A small encoder-decoder audio transcriber, trained from scratch: 23.1 epochs.
Rows from block 2 of the audio encoder of a small encoder-decoder audio transcriber, named by matrix and row number. Rows with one number belong to one channel. Each number is 128 + 24 x the weight over its row's rms, rounded and kept within 0 to 255. All counts start at 0. Numbers have three digits each. After the name is the row's rms in percent of the matrix's.
After each channel's rows are labels from the 100 clips, of 14976, where the channel reaches its highest value: "responds to" is what is common among them. Only what is clearly more common there than usual is listed. The data: short read English sentences (LibriTTS-R). In brackets: how many of the 100.
# convs0: first width-7 conv, stride 2 (encoder.blocks.2.convs.0.weight, 128x128x7, each kernel summed), inputs 0-63
# convs1: second width-7 conv (encoder.blocks.2.convs.1.weight, 128x128x7, transposed, each kernel summed), outputs 0-63

convs0.46 108:134162140081149127114125128084129075165108115120141121171104143085079128096148113183181151166146092100094139112152100125121095141156135140120126103092105120125126101163145130157141119134133066
convs1.46 109:107189099100134094145119149152138134143127132080149118113106115111160070145139116117160100140114130105160127097154135202128140110132125156107165125136137109114092110120125125098147124148147143
responds to: voice: male (91)

convs0.40 099:131099094131102111119134082094087118110129148142086118128170102121123145126097138151118128103123149146154114129131083118128157121117132143098132151187120111192065131123119143127119094087127116
convs1.40 092:121106130143107121111091103135096100134108111132152125110120090078142127107129124137138157127102170169122145089148133117110099111154090145175121122122112128140081127120152099135125124117129139
responds to: voice: female (82)

convs0.84 107:083118128123099136091130125112150138117101147114127110170112127156135129129137124113129119125117167134127137135118116148171039052127111112112149148113111123128158162136144144155135133109091106
convs1.84 107:152186151111135127142101112081121138142132131118125129151117103145125077129133099181124146152138132099109084168102112114179201145138120153157154083132120137118147127133159107118102162109158166
responds to: voice: female (84)

convs0.27 110:136148116132151121085143095119152139124117129129103149131076093147111136126065147143130138111119135156176115154120163132111127130148120113111136144113117130136160108136133136092154110140110130
convs1.27 108:087130125136146091107127101087105104143124117144108167154112108128138121123107103125162128088091117109176131142122131114153157112115135129167154101107080138113121130158134108102156149134117086
responds to: voice: female (97)

convs0.91 099:101126127168123118111153124137134157110130154127133144178090134124188149126135130147131157131107139121086141136137145103140187142098133154085125162155116145153078204116141168107106123148104148
convs1.91 102:093124131114151109149120109081113116128136144174125165128112165124153140129109129116159102125131181075140127115107122177163116125157100148185139099147088125118088134106089180121140126100131143
responds to: voice: female (81); the word "to" (37)

convs0.18 084:096164129123115169092125098138140156133149132153127098119084119154082144099119137124084087128111100158092161146138124123156140165117071161089138112141134130102100162137134134119136086145128122
convs1.18 102:119047132119107131165146175149175096180092117108143088140144156106125125106158112128095090126139152112146095140172142165115126131147085133144110133145115130112099138133167139167122116133128114
responds to: voice: female (91)

convs0.30 117:111119099110119116122129126126133157120099141084105118112110144115152144143084118111102072132148118136076128130122107151178113135143142102147130142114124102119119122129185115148123118145114162
convs1.30 090:120088138138118143179159125090145123116160146120101105114114114166152113118134160182131096115088141120122143112114138107138083160200122118127127121091147135130139110123143136100117126097116081
responds to: voice: female (82)

convs0.48 122:088158121132137116140145125177113130106133141123128141156117094137107147118120128111116146108101113136124075131119138161101210148129130139094117124175083153129141031144119178129152153120120100
convs1.48 119:116118176152108117106140118108102124121111146133129117146148168175155188103100121102117129098085151144132134116098147111146151129137114079108121134106154150117100110128062130121145132115177084
responds to: voice: female (90)

convs0.17 108:101148102137162130110134094124159113127113128137141131109108148135136055094087135142083135197096148138164136130138086125115104110156124098119099133130116115153102125144078127148135147107136108
convs1.17 118:172124152106144131099145099127106134145066099130122094143127132107118096122123097110145176134137149103121111112135047147122077160136105179145117141160117116142082145082126068136136114099149132
responds to: voice: female (87)