From a checkpoint of a small encoder-decoder audio transcriber.
Training: normuon at rate 0.022, 9400 steps, batches of 64.
Data: 26041 training examples, 23.1 epochs.
Rows from block 2 of the audio encoder of a small encoder-decoder audio transcriber, named by matrix and row number. Rows with one number belong to one channel. Each number is 50 + 10 x the weight over its row's rms, rounded and kept within 0 to 99. All counts start at 0.
After each channel's rows are labels from the 100 clips, of 14976, where the channel reaches its highest value: "loudest band" is the band of the loudest frequency at the time of the peak. Only what is clearly more common there than usual is listed. The data: short read English sentences (LibriTTS-R). In brackets: how many of the 100.
# convs0: first width-7 conv, stride 2 (encoder.blocks.2.convs.0.weight, 128x128x7, each kernel summed), inputs 0-63
# convs1: second width-7 conv (encoder.blocks.2.convs.1.weight, 128x128x7, transposed, each kernel summed), outputs 0-63

convs0.21:54 57 48 49 62 42 35 49 58 37 55 55 61 61 52 55 49 58 55 70 66 68 59 63 51 56 61 54 50 39 53 59 52 53 51 48 59 64 69 33 59 45 46 65 55 31 43 70 51 35 50 52 29 54 51 41 65 55 43 51 64 45 51 54
convs1.21:56 61 55 56 62 51 48 59 46 50 37 37 44 56 38 65 50 63 51 49 50 58 51 49 43 59 64 41 45 55 41 42 54 56 44 56 44 37 42 35 35 44 38 40 52 74 52 47 46 54 42 44 56 44 46 61 68 66 66 51 61 53 57 59
loudest band: 500 to 1000 Hz (27)

convs0.115:36 61 46 54 51 43 52 44 63 49 56 66 60 50 46 48 41 49 34 44 34 38 59 25 41 49 50 41 40 42 72 49 41 53 14 48 42 44 31 57 35 35 59 50 48 40 72 37 41 35 35 47 56 47 51 53 48 41 56 36 51 42 40 42
convs1.115:50 46 61 49 54 50 48 61 44 70 56 31 51 19 36 46 31 57 55 50 34 65 30 40 49 57 50 62 59 54 34 33 50 41 47 50 34 53 44 41 61 40 56 46 48 64 65 51 54 65 40 66 59 50 52 47 56 65 48 59 25 56 54 39
loudest band: 500 to 1000 Hz (49)

convs0.3:55 58 56 50 37 29 57 27 44 43 42 56 63 53 34 49 61 39 54 72 39 75 56 44 68 32 46 38 46 51 51 60 57 57 64 42 58 29 53 54 49 45 46 50 47 54 50 48 50 32 56 40 80 34 48 50 48 37 48 48 49 43 66 61
convs1.3:42 40 52 45 60 52 56 50 58 42 45 45 48 70 43 46 55 68 67 58 52 41 43 48 75 72 42 37 55 46 41 60 36 57 46 49 63 50 39 37 47 41 36 58 41 49 49 65 50 28 41 39 55 59 55 43 47 50 45 55 60 50 51 57
loudest band: 500 to 1000 Hz (39)

convs0.31:64 62 43 36 43 49 52 46 38 33 61 44 50 47 48 62 30 39 49 48 61 41 44 34 60 50 52 56 49 25 51 62 59 53 36 56 55 41 38 40 57 57 56 51 37 58 47 45 42 61 46 38 57 42 61 39 63 47 50 63 42 47 48 56
convs1.31:71 38 45 51 56 48 48 53 51 56 62 28 51 47 48 48 55 42 44 53 47 34 29 61 44 47 62 48 56 37 47 50 50 54 54 43 43 68 38 42 69 43 48 50 64 48 56 41 51 54 36 52 62 53 61 44 38 31 48 29 44 40 57 56
loudest band: 2000 to 4000 Hz (44)

convs0.96:32 43 39 56 42 42 57 58 70 41 54 59 39 38 44 55 51 36 33 68 37 43 56 40 50 64 61 43 46 61 63 53 45 41 44 49 46 39 44 58 45 09 45 40 51 44 40 50 67 45 51 45 65 69 36 63 43 49 50 63 51 33 50 49
convs1.96:70 55 46 62 59 36 53 51 41 56 56 58 53 70 64 46 63 47 48 45 38 65 51 43 35 48 45 50 32 64 55 41 49 50 45 43 51 57 49 64 57 61 66 51 37 43 54 38 53 41 43 51 55 44 52 53 36 46 57 51 49 40 52 41
loudest band: 250 to 500 Hz (40); 500 to 1000 Hz (30)

convs0.124:43 57 52 53 43 44 45 45 68 46 60 46 55 47 53 67 61 56 45 60 40 50 38 34 47 49 54 42 37 61 36 59 47 66 37 59 63 44 50 58 43 70 43 39 57 49 48 47 48 48 47 57 60 34 22 57 49 57 50 59 42 42 53 45
convs1.124:62 66 53 63 46 50 48 53 27 47 51 58 54 46 62 43 56 47 57 42 37 64 42 71 44 70 66 39 44 65 59 60 58 63 43 57 56 51 43 56 49 52 42 46 56 46 40 55 39 56 56 38 56 51 65 54 38 48 70 38 39 77 42 33
loudest band: 250 to 500 Hz (33)

convs0.93:60 57 57 39 33 42 32 58 43 45 50 50 48 50 53 56 51 47 51 41 41 48 38 48 62 43 44 54 68 69 22 49 48 39 58 50 64 51 47 66 38 68 72 58 50 48 45 51 64 48 53 44 53 43 45 39 47 60 48 47 55 53 60 50
convs1.93:45 42 59 52 64 52 69 32 43 60 57 62 15 56 51 52 34 48 39 64 63 48 42 44 43 51 49 48 56 58 58 48 50 53 51 62 53 49 54 61 36 63 61 50 45 40 41 61 31 50 42 56 34 59 50 56 36 54 33 46 56 54 43 59
loudest band: 500 to 1000 Hz (32)

convs0.35:41 39 34 52 56 55 51 43 59 49 65 44 39 47 56 52 58 47 40 37 48 45 43 63 46 38 54 59 54 55 61 54 45 50 35 42 48 54 55 47 44 40 18 44 59 41 47 57 38 57 46 41 38 63 32 40 51 71 58 61 54 75 40 50
convs1.35:43 43 61 47 56 52 30 41 42 28 37 33 45 48 40 71 52 33 48 49 52 52 44 43 28 57 57 70 59 42 46 52 56 38 38 57 73 35 63 33 50 70 55 38 44 62 47 53 44 70 58 55 61 37 49 52 58 48 39 51 42 49 63 62
loudest band: 500 to 1000 Hz (30)

convs0.106:56 53 59 69 46 36 60 45 55 51 63 49 45 57 20 44 51 51 62 45 49 56 41 25 56 61 61 55 48 58 53 64 35 50 56 35 50 39 53 36 54 41 47 50 61 47 50 40 44 15 49 48 51 55 67 45 56 43 41 40 43 53 50 49
convs1.106:51 47 50 53 54 41 33 72 46 62 50 40 51 53 50 43 52 47 49 51 52 66 42 47 64 43 38 61 53 41 53 53 38 63 54 46 51 56 44 52 61 32 60 64 45 43 49 37 58 49 37 50 57 45 52 46 41 40 57 50 68 30 53 39
loudest band: 250 to 500 Hz (45)

convs0.116:59 53 48 43 48 32 42 54 60 45 50 46 39 45 56 39 61 68 30 18 54 44 51 41 49 22 54 60 45 50 13 48 54 57 61 55 39 55 34 62 52 51 54 32 38 48 55 60 52 58 50 49 51 41 44 58 66 46 52 62 38 60 31 35
convs1.116:50 59 64 65 54 70 43 48 45 39 49 50 29 59 48 36 68 68 40 59 56 56 52 33 31 49 49 38 26 62 49 61 50 55 64 54 42 37 59 35 35 53 57 54 52 47 55 61 38 50 54 41 46 54 36 43 35 59 48 42 59 42 47 47
loudest band: 250 to 500 Hz (29)

convs0.117:49 25 63 51 35 59 23 51 30 63 54 62 61 54 53 47 58 56 28 39 48 53 50 58 54 42 62 61 48 56 55 55 48 49 56 54 49 43 51 52 49 37 41 60 47 47 42 43 58 62 59 41 47 47 21 58 54 45 39 54 51 56 44 49
convs1.117:58 58 57 61 50 56 56 60 51 53 44 39 41 48 46 65 61 51 51 54 28 52 41 53 50 65 68 36 41 56 40 53 39 58 55 43 63 45 46 54 52 51 63 52 45 37 47 45 40 79 51 37 79 36 60 55 61 51 51 41 42 42 32 48
loudest band: 500 to 1000 Hz (34); 250 to 500 Hz (33)

convs0.23:48 46 47 50 41 45 43 77 46 42 76 52 53 44 49 59 53 36 47 26 61 44 54 42 46 41 53 48 65 52 29 46 48 38 63 58 56 42 53 20 62 53 43 61 55 41 51 54 62 46 43 32 56 68 37 37 40 64 48 57 54 41 46 64
convs1.23:51 44 59 58 53 62 71 59 53 43 46 55 49 46 51 51 30 57 55 36 38 47 46 43 57 55 48 56 62 47 62 49 56 24 68 55 48 37 42 37 51 65 47 64 50 51 51 63 43 62 51 49 49 30 50 38 54 48 48 52 39 54 47 56
loudest band: 1000 to 2000 Hz (61)

convs0.47:44 42 58 60 63 50 55 69 43 61 58 63 62 50 53 35 50 37 46 55 56 55 54 68 53 64 53 47 64 40 46 23 48 57 55 60 37 37 68 21 58 48 45 48 45 50 62 42 45 49 51 57 56 60 54 46 55 58 47 56 61 63 40 45
convs1.47:56 50 55 67 53 39 45 53 40 40 60 39 46 44 42 65 55 48 39 59 43 35 58 54 56 46 48 69 47 73 46 39 48 47 49 58 39 57 44 75 50 52 43 57 61 54 43 43 46 61 47 49 50 54 39 67 40 52 72 46 43 34 48 43
loudest band: 4000 to 8000 Hz (47)

convs0.58:50 60 45 46 38 47 79 43 52 37 43 45 46 37 45 54 65 59 40 47 49 56 43 49 35 40 52 49 61 54 25 53 44 51 51 53 41 58 54 45 52 48 56 45 44 63 31 31 64 56 67 47 42 55 24 44 47 58 58 64 34 25 46 39
convs1.58:60 60 66 52 60 38 44 54 37 42 45 59 57 59 48 55 38 58 48 52 53 58 48 57 52 48 57 39 48 52 38 64 40 55 53 42 52 45 62 64 47 45 54 62 44 36 36 53 40 55 73 52 45 77 56 42 83 51 39 56 46 50 39 46
loudest band: 1000 to 2000 Hz (35)

convs0.99:32 46 22 48 42 49 52 61 49 43 50 55 42 56 54 47 49 55 61 32 53 48 46 42 58 44 60 48 50 53 52 56 51 36 64 55 41 57 55 55 47 46 38 42 44 65 36 42 57 51 44 58 57 42 54 54 46 34 69 59 62 44 55 68
convs1.99:43 44 48 42 46 49 51 64 35 38 60 37 42 57 53 55 38 46 49 57 54 58 54 67 63 58 55 49 47 44 39 56 47 54 47 49 44 54 49 63 35 54 64 42 39 36 36 45 67 64 45 65 49 64 42 44 56 53 70 58 44 64 27 63
loudest band: 250 to 500 Hz (38)

convs0.1:41 55 40 56 63 61 63 48 58 62 49 36 50 45 64 52 51 44 53 31 51 65 42 31 42 41 49 50 49 48 58 42 69 49 23 44 70 29 46 48 31 59 35 58 48 33 46 40 42 34 49 80 50 47 56 65 49 72 58 44 53 35 44 47
convs1.1:51 36 51 52 53 39 49 65 44 43 43 62 51 25 42 64 50 56 37 47 59 48 52 38 32 52 57 54 55 55 59 38 57 39 51 55 52 55 44 56 61 44 58 48 49 52 46 38 55 84 39 57 61 43 55 52 56 53 64 51 39 59 26 60
loudest band: 500 to 1000 Hz (27)

convs0.37:58 81 40 60 65 47 39 36 53 44 43 49 55 50 62 60 55 49 48 35 36 54 50 49 63 38 47 59 33 59 45 64 43 57 73 56 44 58 62 33 53 42 51 49 62 43 32 54 64 45 38 49 62 56 55 54 21 49 70 54 55 51 61 55
convs1.37:45 53 42 50 54 47 15 48 44 53 61 56 49 41 49 49 76 48 47 69 74 32 42 44 57 48 50 33 65 49 50 55 48 65 67 41 34 59 53 55 55 55 51 50 42 57 74 39 49 55 69 65 54 59 59 53 33 42 57 46 54 41 60 52
loudest band: 250 to 500 Hz (39); 500 to 1000 Hz (26)

convs0.77:42 69 53 61 35 52 52 36 34 45 36 45 46 47 57 59 41 45 55 59 60 55 53 48 50 38 40 55 52 48 15 33 50 77 50 50 64 46 53 54 54 62 50 53 43 51 41 32 63 44 43 59 45 43 10 53 33 62 50 45 43 54 58 40
convs1.77:65 54 55 53 42 49 49 70 44 52 47 51 24 66 46 51 36 62 52 38 64 55 27 55 50 54 52 60 46 54 56 42 56 50 41 49 65 62 39 53 47 34 51 69 39 50 42 48 50 42 34 48 32 64 59 28 60 53 46 43 58 40 51 50
loudest band: 250 to 500 Hz (59)

convs0.2:38 40 67 49 40 40 52 51 50 48 53 42 33 55 31 56 57 40 47 44 41 51 36 42 41 32 45 55 45 38 50 57 43 41 42 40 51 64 58 42 43 37 50 39 57 53 46 36 55 64 46 54 34 70 59 62 52 36 33 50 45 55 50 76
convs1.2:43 46 51 39 51 62 68 72 50 37 40 46 60 41 40 54 74 35 45 62 49 48 42 64 54 52 34 64 44 59 36 55 47 48 59 46 40 54 52 55 43 52 52 50 45 43 54 31 36 57 56 47 58 28 56 40 43 26 54 51 47 55 47 45
loudest band: 4000 to 8000 Hz (51)

convs0.53:24 53 39 50 58 55 55 49 30 46 58 55 56 50 40 48 33 39 32 49 39 36 57 49 33 42 54 44 45 42 60 41 43 57 46 57 40 46 48 75 31 35 38 51 25 42 29 34 52 29 48 39 57 39 65 53 57 56 48 69 53 42 55 42
convs1.53:61 54 39 70 41 55 29 49 32 46 47 42 49 49 45 52 42 59 57 59 44 41 56 37 63 42 58 51 70 57 60 54 44 44 42 34 54 45 50 50 35 49 40 43 60 58 68 52 58 61 51 73 58 52 30 47 60 49 71 45 45 50 45 45
loudest band: 4000 to 8000 Hz (95)

convs0.107:61 42 67 46 38 57 50 51 46 36 34 47 45 56 44 45 56 42 50 44 59 39 24 38 45 46 54 46 57 49 46 48 50 48 57 34 42 68 50 36 70 53 52 27 51 49 65 46 47 53 51 48 64 47 55 55 44 51 52 37 51 37 68 46
convs1.107:65 51 57 49 46 55 32 59 56 43 45 43 45 56 60 66 50 39 53 71 54 54 60 44 40 53 46 48 50 58 61 53 60 41 48 54 59 67 35 49 27 51 50 43 35 45 57 30 47 48 36 51 37 53 32 50 62 40 51 48 50 49 49 40
loudest band: 250 to 500 Hz (38)

convs0.7:33 44 44 56 63 61 53 28 41 55 44 49 51 48 57 53 50 65 62 55 41 50 44 54 42 54 65 44 44 62 66 46 36 42 31 63 55 47 46 50 35 17 35 46 55 60 33 57 66 68 46 59 52 41 49 54 57 45 59 53 39 60 35 61
convs1.7:45 62 63 50 40 60 48 51 39 50 46 55 43 45 47 58 71 76 57 49 59 49 54 46 42 50 62 51 34 59 33 53 56 39 64 42 38 51 53 25 30 58 63 50 42 45 34 60 46 46 52 39 42 34 45 58 66 63 64 41 59 48 42 42
loudest band: 500 to 1000 Hz (37); 250 to 500 Hz (29)

convs0.19:54 59 59 53 52 50 54 49 66 50 65 45 63 58 52 47 59 65 47 62 39 50 45 53 31 47 74 67 35 55 68 46 48 47 45 48 49 54 50 24 56 60 44 42 47 35 48 44 42 51 43 54 56 46 43 40 22 60 39 65 67 43 51 35
convs1.19:65 39 53 44 37 49 59 59 47 55 41 43 45 43 50 58 68 44 44 51 40 58 58 45 33 71 61 50 43 43 47 40 38 29 66 53 58 53 44 54 45 49 58 52 34 53 51 39 32 67 53 43 49 36 56 59 39 52 46 48 51 57 53 57
loudest band: 500 to 1000 Hz (48)

convs0.88:66 57 58 60 25 62 44 49 42 40 46 57 56 49 47 49 43 27 55 60 37 50 34 56 58 62 49 51 35 52 62 48 43 35 38 24 47 66 55 48 47 49 39 22 44 55 42 53 38 61 59 40 61 28 44 52 53 45 49 53 47 33 39 38
convs1.88:52 30 51 43 66 61 55 40 52 44 43 48 65 58 48 38 45 40 56 47 47 59 59 46 56 32 45 54 51 51 45 47 42 47 59 52 47 69 58 64 48 65 42 41 30 60 62 47 46 51 48 36 49 30 66 60 47 48 52 45 45 59 51 40
loudest band: 250 to 500 Hz (29)

convs0.59:39 49 51 51 51 43 60 59 56 45 41 66 60 77 46 43 28 63 53 42 56 32 41 41 43 54 58 53 59 62 38 59 45 33 40 45 36 57 53 51 58 61 47 43 46 52 45 29 41 60 36 52 36 42 72 41 38 41 40 44 34 59 31 44
convs1.59:32 36 52 54 76 39 40 48 51 53 45 43 64 57 64 62 55 49 53 44 52 49 56 49 42 49 50 43 33 32 36 40 42 46 36 48 65 54 49 60 52 52 34 39 50 35 50 50 47 56 39 58 40 43 59 50 58 47 58 54 49 42 49 51
loudest band: 250 to 500 Hz (29)

convs0.85:61 50 51 53 46 44 48 48 41 33 35 40 45 50 45 50 50 25 49 46 37 55 43 66 51 58 52 52 43 37 34 56 42 57 54 32 38 53 43 58 41 77 39 52 61 56 42 55 44 45 46 49 44 58 37 51 62 64 36 51 52 49 42 45
convs1.85:51 61 52 53 54 63 43 36 55 37 41 47 51 47 46 63 57 46 53 56 67 41 48 43 64 36 57 35 22 43 51 43 44 37 48 45 45 51 54 53 72 52 65 56 55 52 62 38 41 43 30 57 53 45 47 58 41 40 61 53 63 82 54 37
loudest band: 250 to 500 Hz (38)

convs0.73:67 59 42 49 37 55 55 44 52 46 49 46 50 52 40 51 55 43 41 39 46 36 47 20 60 35 45 45 46 58 26 50 38 48 60 33 50 46 31 61 46 49 34 59 61 66 37 56 65 64 39 37 51 47 46 44 40 59 45 38 42 50 47 49
convs1.73:45 43 51 55 46 54 53 48 49 42 44 54 61 56 44 58 45 39 54 56 41 45 38 48 47 57 49 51 64 51 43 66 50 66 49 46 60 34 46 40 41 26 52 60 36 63 54 41 36 62 60 66 67 47 59 39 27 27 48 59 53 40 52 55
loudest band: 250 to 500 Hz (35)

convs0.38:49 51 34 47 54 47 38 60 61 49 40 55 40 50 52 35 65 42 38 25 55 30 54 47 55 41 50 56 44 36 54 53 51 44 48 49 54 50 45 52 46 61 61 53 66 52 69 39 46 67 64 62 35 47 44 59 48 41 52 54 61 61 43 41
convs1.38:49 54 54 46 62 55 53 63 27 59 52 58 39 60 46 63 48 45 51 69 45 43 51 26 54 65 47 51 54 42 61 56 42 43 35 36 58 51 58 61 49 60 65 63 54 61 50 46 48 60 62 56 55 47 37 52 64 49 59 27 46 44 43 56
loudest band: 250 to 500 Hz (52)

convs0.33:60 51 48 38 64 49 38 35 55 40 33 36 65 44 64 49 58 48 51 49 62 42 49 42 52 58 47 44 38 49 35 40 46 59 47 67 45 38 41 41 47 51 52 48 51 35 33 49 43 39 38 41 42 52 45 32 51 42 41 28 67 49 49 65
convs1.33:42 70 57 47 39 53 57 55 55 35 59 59 53 43 61 39 50 37 52 54 65 46 53 57 57 42 61 50 69 42 57 34 42 41 50 62 52 42 46 49 55 36 32 62 51 40 39 37 53 46 38 43 50 58 46 39 34 57 63 43 58 32 56 35
loudest band: 500 to 1000 Hz (38); 250 to 500 Hz (28)

convs0.110:34 55 43 67 31 39 70 45 57 39 35 33 44 46 41 55 45 49 35 35 50 38 41 53 40 40 49 46 47 42 56 43 49 63 36 40 68 34 66 41 48 49 44 45 54 52 38 56 49 52 31 45 32 68 42 45 56 63 61 52 53 43 42 60
convs1.110:62 64 64 56 40 68 55 54 55 55 52 48 55 48 58 42 54 48 63 37 43 54 57 62 44 40 53 51 58 38 60 49 48 54 53 46 50 48 37 61 46 44 54 30 59 54 57 52 51 50 63 51 54 74 51 57 65 49 63 53 63 56 48 48
loudest band: 250 to 500 Hz (33); 500 to 1000 Hz (27)

convs0.36:63 46 66 65 49 53 46 59 73 24 46 39 48 56 59 49 60 51 60 46 40 48 42 54 37 38 57 62 51 45 23 41 44 59 58 45 42 46 52 42 38 62 41 51 54 47 51 54 55 57 47 45 36 41 47 41 48 59 48 51 38 63 50 50
convs1.36:56 65 57 61 50 61 45 50 55 37 47 51 32 51 34 44 42 46 44 44 62 66 56 47 40 55 60 49 46 60 48 46 63 47 52 61 50 54 45 53 31 41 53 44 68 38 39 40 40 58 44 59 47 43 32 53 46 65 50 57 57 68 40 54
loudest band: 500 to 1000 Hz (43)

convs0.22:44 59 64 65 67 33 55 48 49 36 39 52 46 55 54 53 61 49 46 47 41 33 47 42 60 32 49 56 43 60 32 43 48 40 43 54 47 54 38 38 52 30 68 39 57 48 33 39 49 46 41 50 43 57 59 45 44 44 45 37 36 62 49 53
convs1.22:52 52 52 39 39 46 41 77 60 39 66 52 26 35 45 46 50 37 48 47 54 46 37 47 44 35 53 62 51 61 44 32 41 43 58 58 44 60 54 57 46 41 61 34 59 36 59 36 32 51 50 53 49 28 78 53 62 46 40 52 50 58 42 45
loudest band: 4000 to 8000 Hz (60)

convs0.63:40 60 46 65 40 24 53 45 55 41 50 45 36 46 36 72 54 57 56 43 44 45 29 53 46 48 49 50 50 65 75 38 45 45 43 46 52 64 64 57 28 35 32 36 37 50 46 48 43 49 44 51 37 41 47 58 43 45 50 68 58 56 60 37
convs1.63:41 35 46 51 46 46 30 49 58 55 49 52 51 56 59 43 50 53 43 38 49 52 67 39 48 60 49 49 52 41 49 55 43 49 57 47 50 47 62 61 32 52 59 50 46 50 45 40 47 58 51 65 33 48 46 26 39 40 71 41 51 41 39 65
loudest band: 4000 to 8000 Hz (55)

convs0.24:54 37 56 47 35 52 41 51 64 45 39 55 50 48 52 54 46 48 60 52 67 52 52 42 34 48 49 42 62 49 01 50 49 33 46 79 52 51 45 56 45 51 51 41 44 45 46 51 46 42 52 38 71 42 48 37 40 60 61 52 40 48 44 48
convs1.24:55 37 60 71 66 58 60 64 57 55 46 59 26 46 47 29 59 45 48 48 49 60 54 44 61 42 49 44 55 59 52 64 53 48 59 71 53 53 39 53 40 56 55 49 55 32 47 66 61 38 39 53 34 48 50 45 56 68 39 59 49 48 58 50
loudest band: 500 to 1000 Hz (38)

convs0.89:39 59 58 49 51 48 34 73 59 42 50 41 49 50 60 57 21 46 46 63 47 51 50 32 46 53 47 58 60 54 63 61 56 42 58 44 57 50 50 52 49 36 50 59 49 43 47 47 45 55 54 51 40 44 22 64 50 50 36 39 55 52 50 51
convs1.89:58 45 39 68 57 44 56 43 53 42 61 40 46 55 20 48 67 38 35 49 45 52 59 55 54 36 44 59 30 59 39 42 48 63 55 63 32 63 44 46 38 38 51 35 33 56 65 46 54 43 71 40 56 64 33 45 49 50 61 45 47 47 58 59
loudest band: 500 to 1000 Hz (42)

convs0.45:47 57 51 48 66 32 61 60 62 47 70 56 47 56 44 53 37 57 59 40 60 41 59 36 53 39 43 38 49 46 41 53 58 68 55 57 62 59 48 39 61 52 39 60 43 34 65 61 58 22 40 51 52 83 55 60 49 64 45 31 65 51 54 70
convs1.45:37 50 52 49 55 54 66 59 54 51 48 55 47 67 64 53 42 54 50 49 49 66 35 49 58 60 59 61 45 57 48 47 36 46 32 49 51 62 38 51 64 36 50 62 40 44 50 60 64 49 47 51 49 41 65 49 51 48 58 30 54 55 35 58
loudest band: 2000 to 4000 Hz (55)

convs0.95:66 36 56 44 50 50 61 50 40 42 53 53 60 59 66 48 54 44 51 49 46 56 57 56 55 49 54 70 52 53 13 56 46 47 60 54 42 46 48 67 47 40 29 65 48 54 48 72 64 50 61 58 49 51 52 35 48 47 41 60 54 48 50 46
convs1.95:60 67 52 32 59 58 45 58 60 23 37 52 49 53 62 55 51 66 37 52 59 52 54 64 50 50 59 36 34 58 65 41 47 69 42 51 34 56 45 54 56 67 45 58 54 50 62 56 44 44 57 51 51 51 42 57 37 44 62 53 48 54 51 52
loudest band: 500 to 1000 Hz (65)

convs0.8:52 56 49 58 53 35 68 33 57 46 27 54 40 50 53 51 44 44 55 27 35 36 62 56 57 61 59 38 32 48 65 46 47 58 38 42 59 58 61 59 41 51 34 53 43 62 50 42 49 54 42 63 45 37 57 54 63 54 66 39 55 54 51 44
convs1.8:47 38 66 62 46 61 60 51 49 46 43 44 55 43 47 60 58 46 43 64 49 35 54 36 54 50 53 42 52 61 50 55 52 62 64 50 43 72 46 49 41 61 48 46 35 55 36 56 44 35 48 54 51 59 60 50 65 59 55 39 59 38 75 49
loudest band: 500 to 1000 Hz (36)

convs0.102:38 44 44 40 59 61 43 46 33 49 34 57 38 59 43 28 61 29 47 65 46 48 59 22 47 46 52 51 54 47 47 55 49 45 58 32 48 45 51 61 42 54 83 48 49 36 51 44 54 51 65 33 54 50 52 41 38 34 54 27 52 59 47 41
convs1.102:51 56 36 60 56 58 45 50 47 48 65 54 40 55 53 49 58 70 51 71 29 42 36 46 43 42 53 34 56 53 44 60 58 55 37 50 48 47 48 47 48 28 43 54 44 40 43 66 42 46 57 49 49 60 56 43 59 30 63 56 53 47 47 44
loudest band: 250 to 500 Hz (58)

convs0.105:58 42 32 53 51 37 40 45 47 55 40 47 31 62 47 51 61 32 72 52 61 52 37 39 38 36 49 55 34 50 37 50 49 31 30 43 52 57 44 58 33 54 62 56 48 50 46 59 28 32 70 53 50 27 27 63 57 53 44 50 49 48 53 42
convs1.105:50 23 56 22 42 42 48 72 50 30 44 55 53 39 39 48 46 47 56 47 49 48 45 55 46 59 47 36 59 37 47 34 61 40 61 47 55 51 45 56 50 49 48 42 37 51 59 46 48 36 47 49 51 43 45 46 54 36 35 43 50 53 67 53
loudest band: 500 to 1000 Hz (46)

convs0.90:22 34 33 54 42 55 34 61 46 43 55 54 54 43 51 47 55 43 52 48 45 50 47 35 50 44 44 44 48 48 53 46 58 53 44 64 36 38 56 63 43 31 44 65 38 34 54 37 47 41 59 54 59 51 55 45 60 61 67 57 66 66 49 50
convs1.90:73 41 62 38 54 41 38 49 38 51 42 66 57 48 36 60 47 35 38 54 53 65 49 35 47 47 49 56 50 47 36 45 43 32 24 47 42 51 45 58 48 36 42 59 49 57 53 41 53 53 59 66 56 38 59 50 43 55 52 44 42 29 33 48
loudest band: 250 to 500 Hz (38)

convs0.86:65 52 43 55 43 43 51 42 45 45 49 53 65 41 33 52 35 61 53 64 19 59 41 49 31 62 51 44 44 41 51 27 52 44 37 39 48 64 36 37 32 47 50 55 69 43 43 55 40 48 48 50 61 46 54 45 38 44 35 33 52 22 25 59
convs1.86:32 39 29 51 52 33 49 39 54 45 51 55 75 38 40 39 44 45 50 42 44 69 62 54 63 38 52 64 51 64 40 33 47 41 47 58 30 51 60 57 54 51 47 52 55 41 64 52 43 62 59 53 29 35 53 33 51 41 52 38 64 41 57 43
loudest band: 4000 to 8000 Hz (44); 2000 to 4000 Hz (28)

convs0.87:40 62 55 56 31 43 62 60 34 52 44 46 48 34 45 56 43 57 37 33 59 46 28 47 34 44 48 55 43 47 57 61 46 63 42 47 42 52 54 62 51 43 45 61 65 49 37 38 50 64 45 53 36 46 37 51 61 55 37 57 56 27 70 46
convs1.87:59 34 54 50 63 62 40 61 49 46 64 58 61 48 73 63 46 42 60 38 43 57 51 50 64 49 63 50 30 49 65 41 57 58 38 55 54 52 57 44 52 48 67 38 43 66 45 45 45 46 59 55 50 50 50 48 54 37 55 34 39 54 57 53
loudest band: 250 to 500 Hz (46)

convs0.83:53 59 51 51 52 31 40 40 48 48 41 47 51 42 72 53 63 51 58 59 32 55 56 32 68 52 59 54 50 48 56 50 40 57 57 54 35 33 50 39 48 48 45 59 69 66 53 37 51 46 59 66 49 51 39 36 30 38 53 52 50 44 70 51
convs1.83:53 38 43 51 38 61 60 51 63 43 36 54 58 47 44 34 53 65 42 44 37 59 53 63 56 56 35 33 62 35 60 34 45 64 75 73 47 57 53 61 43 51 60 36 48 57 50 47 47 66 44 40 56 58 45 48 58 45 66 46 74 58 64 67
loudest band: 500 to 1000 Hz (26)

convs0.25:48 52 45 42 40 48 32 34 40 45 48 48 67 70 57 60 55 49 32 45 40 36 41 47 53 53 56 52 43 58 45 59 40 49 35 40 55 54 57 59 43 61 47 70 42 48 63 55 43 47 51 51 56 63 42 35 68 65 44 56 52 62 42 51
convs1.25:39 52 52 65 63 70 46 35 36 42 54 41 47 47 51 64 50 44 70 47 57 56 62 44 40 42 46 44 54 34 17 54 49 38 30 38 52 63 55 47 43 28 49 71 45 40 59 45 43 45 59 45 42 43 64 56 51 45 40 48 46 49 47 39
loudest band: 4000 to 8000 Hz (33)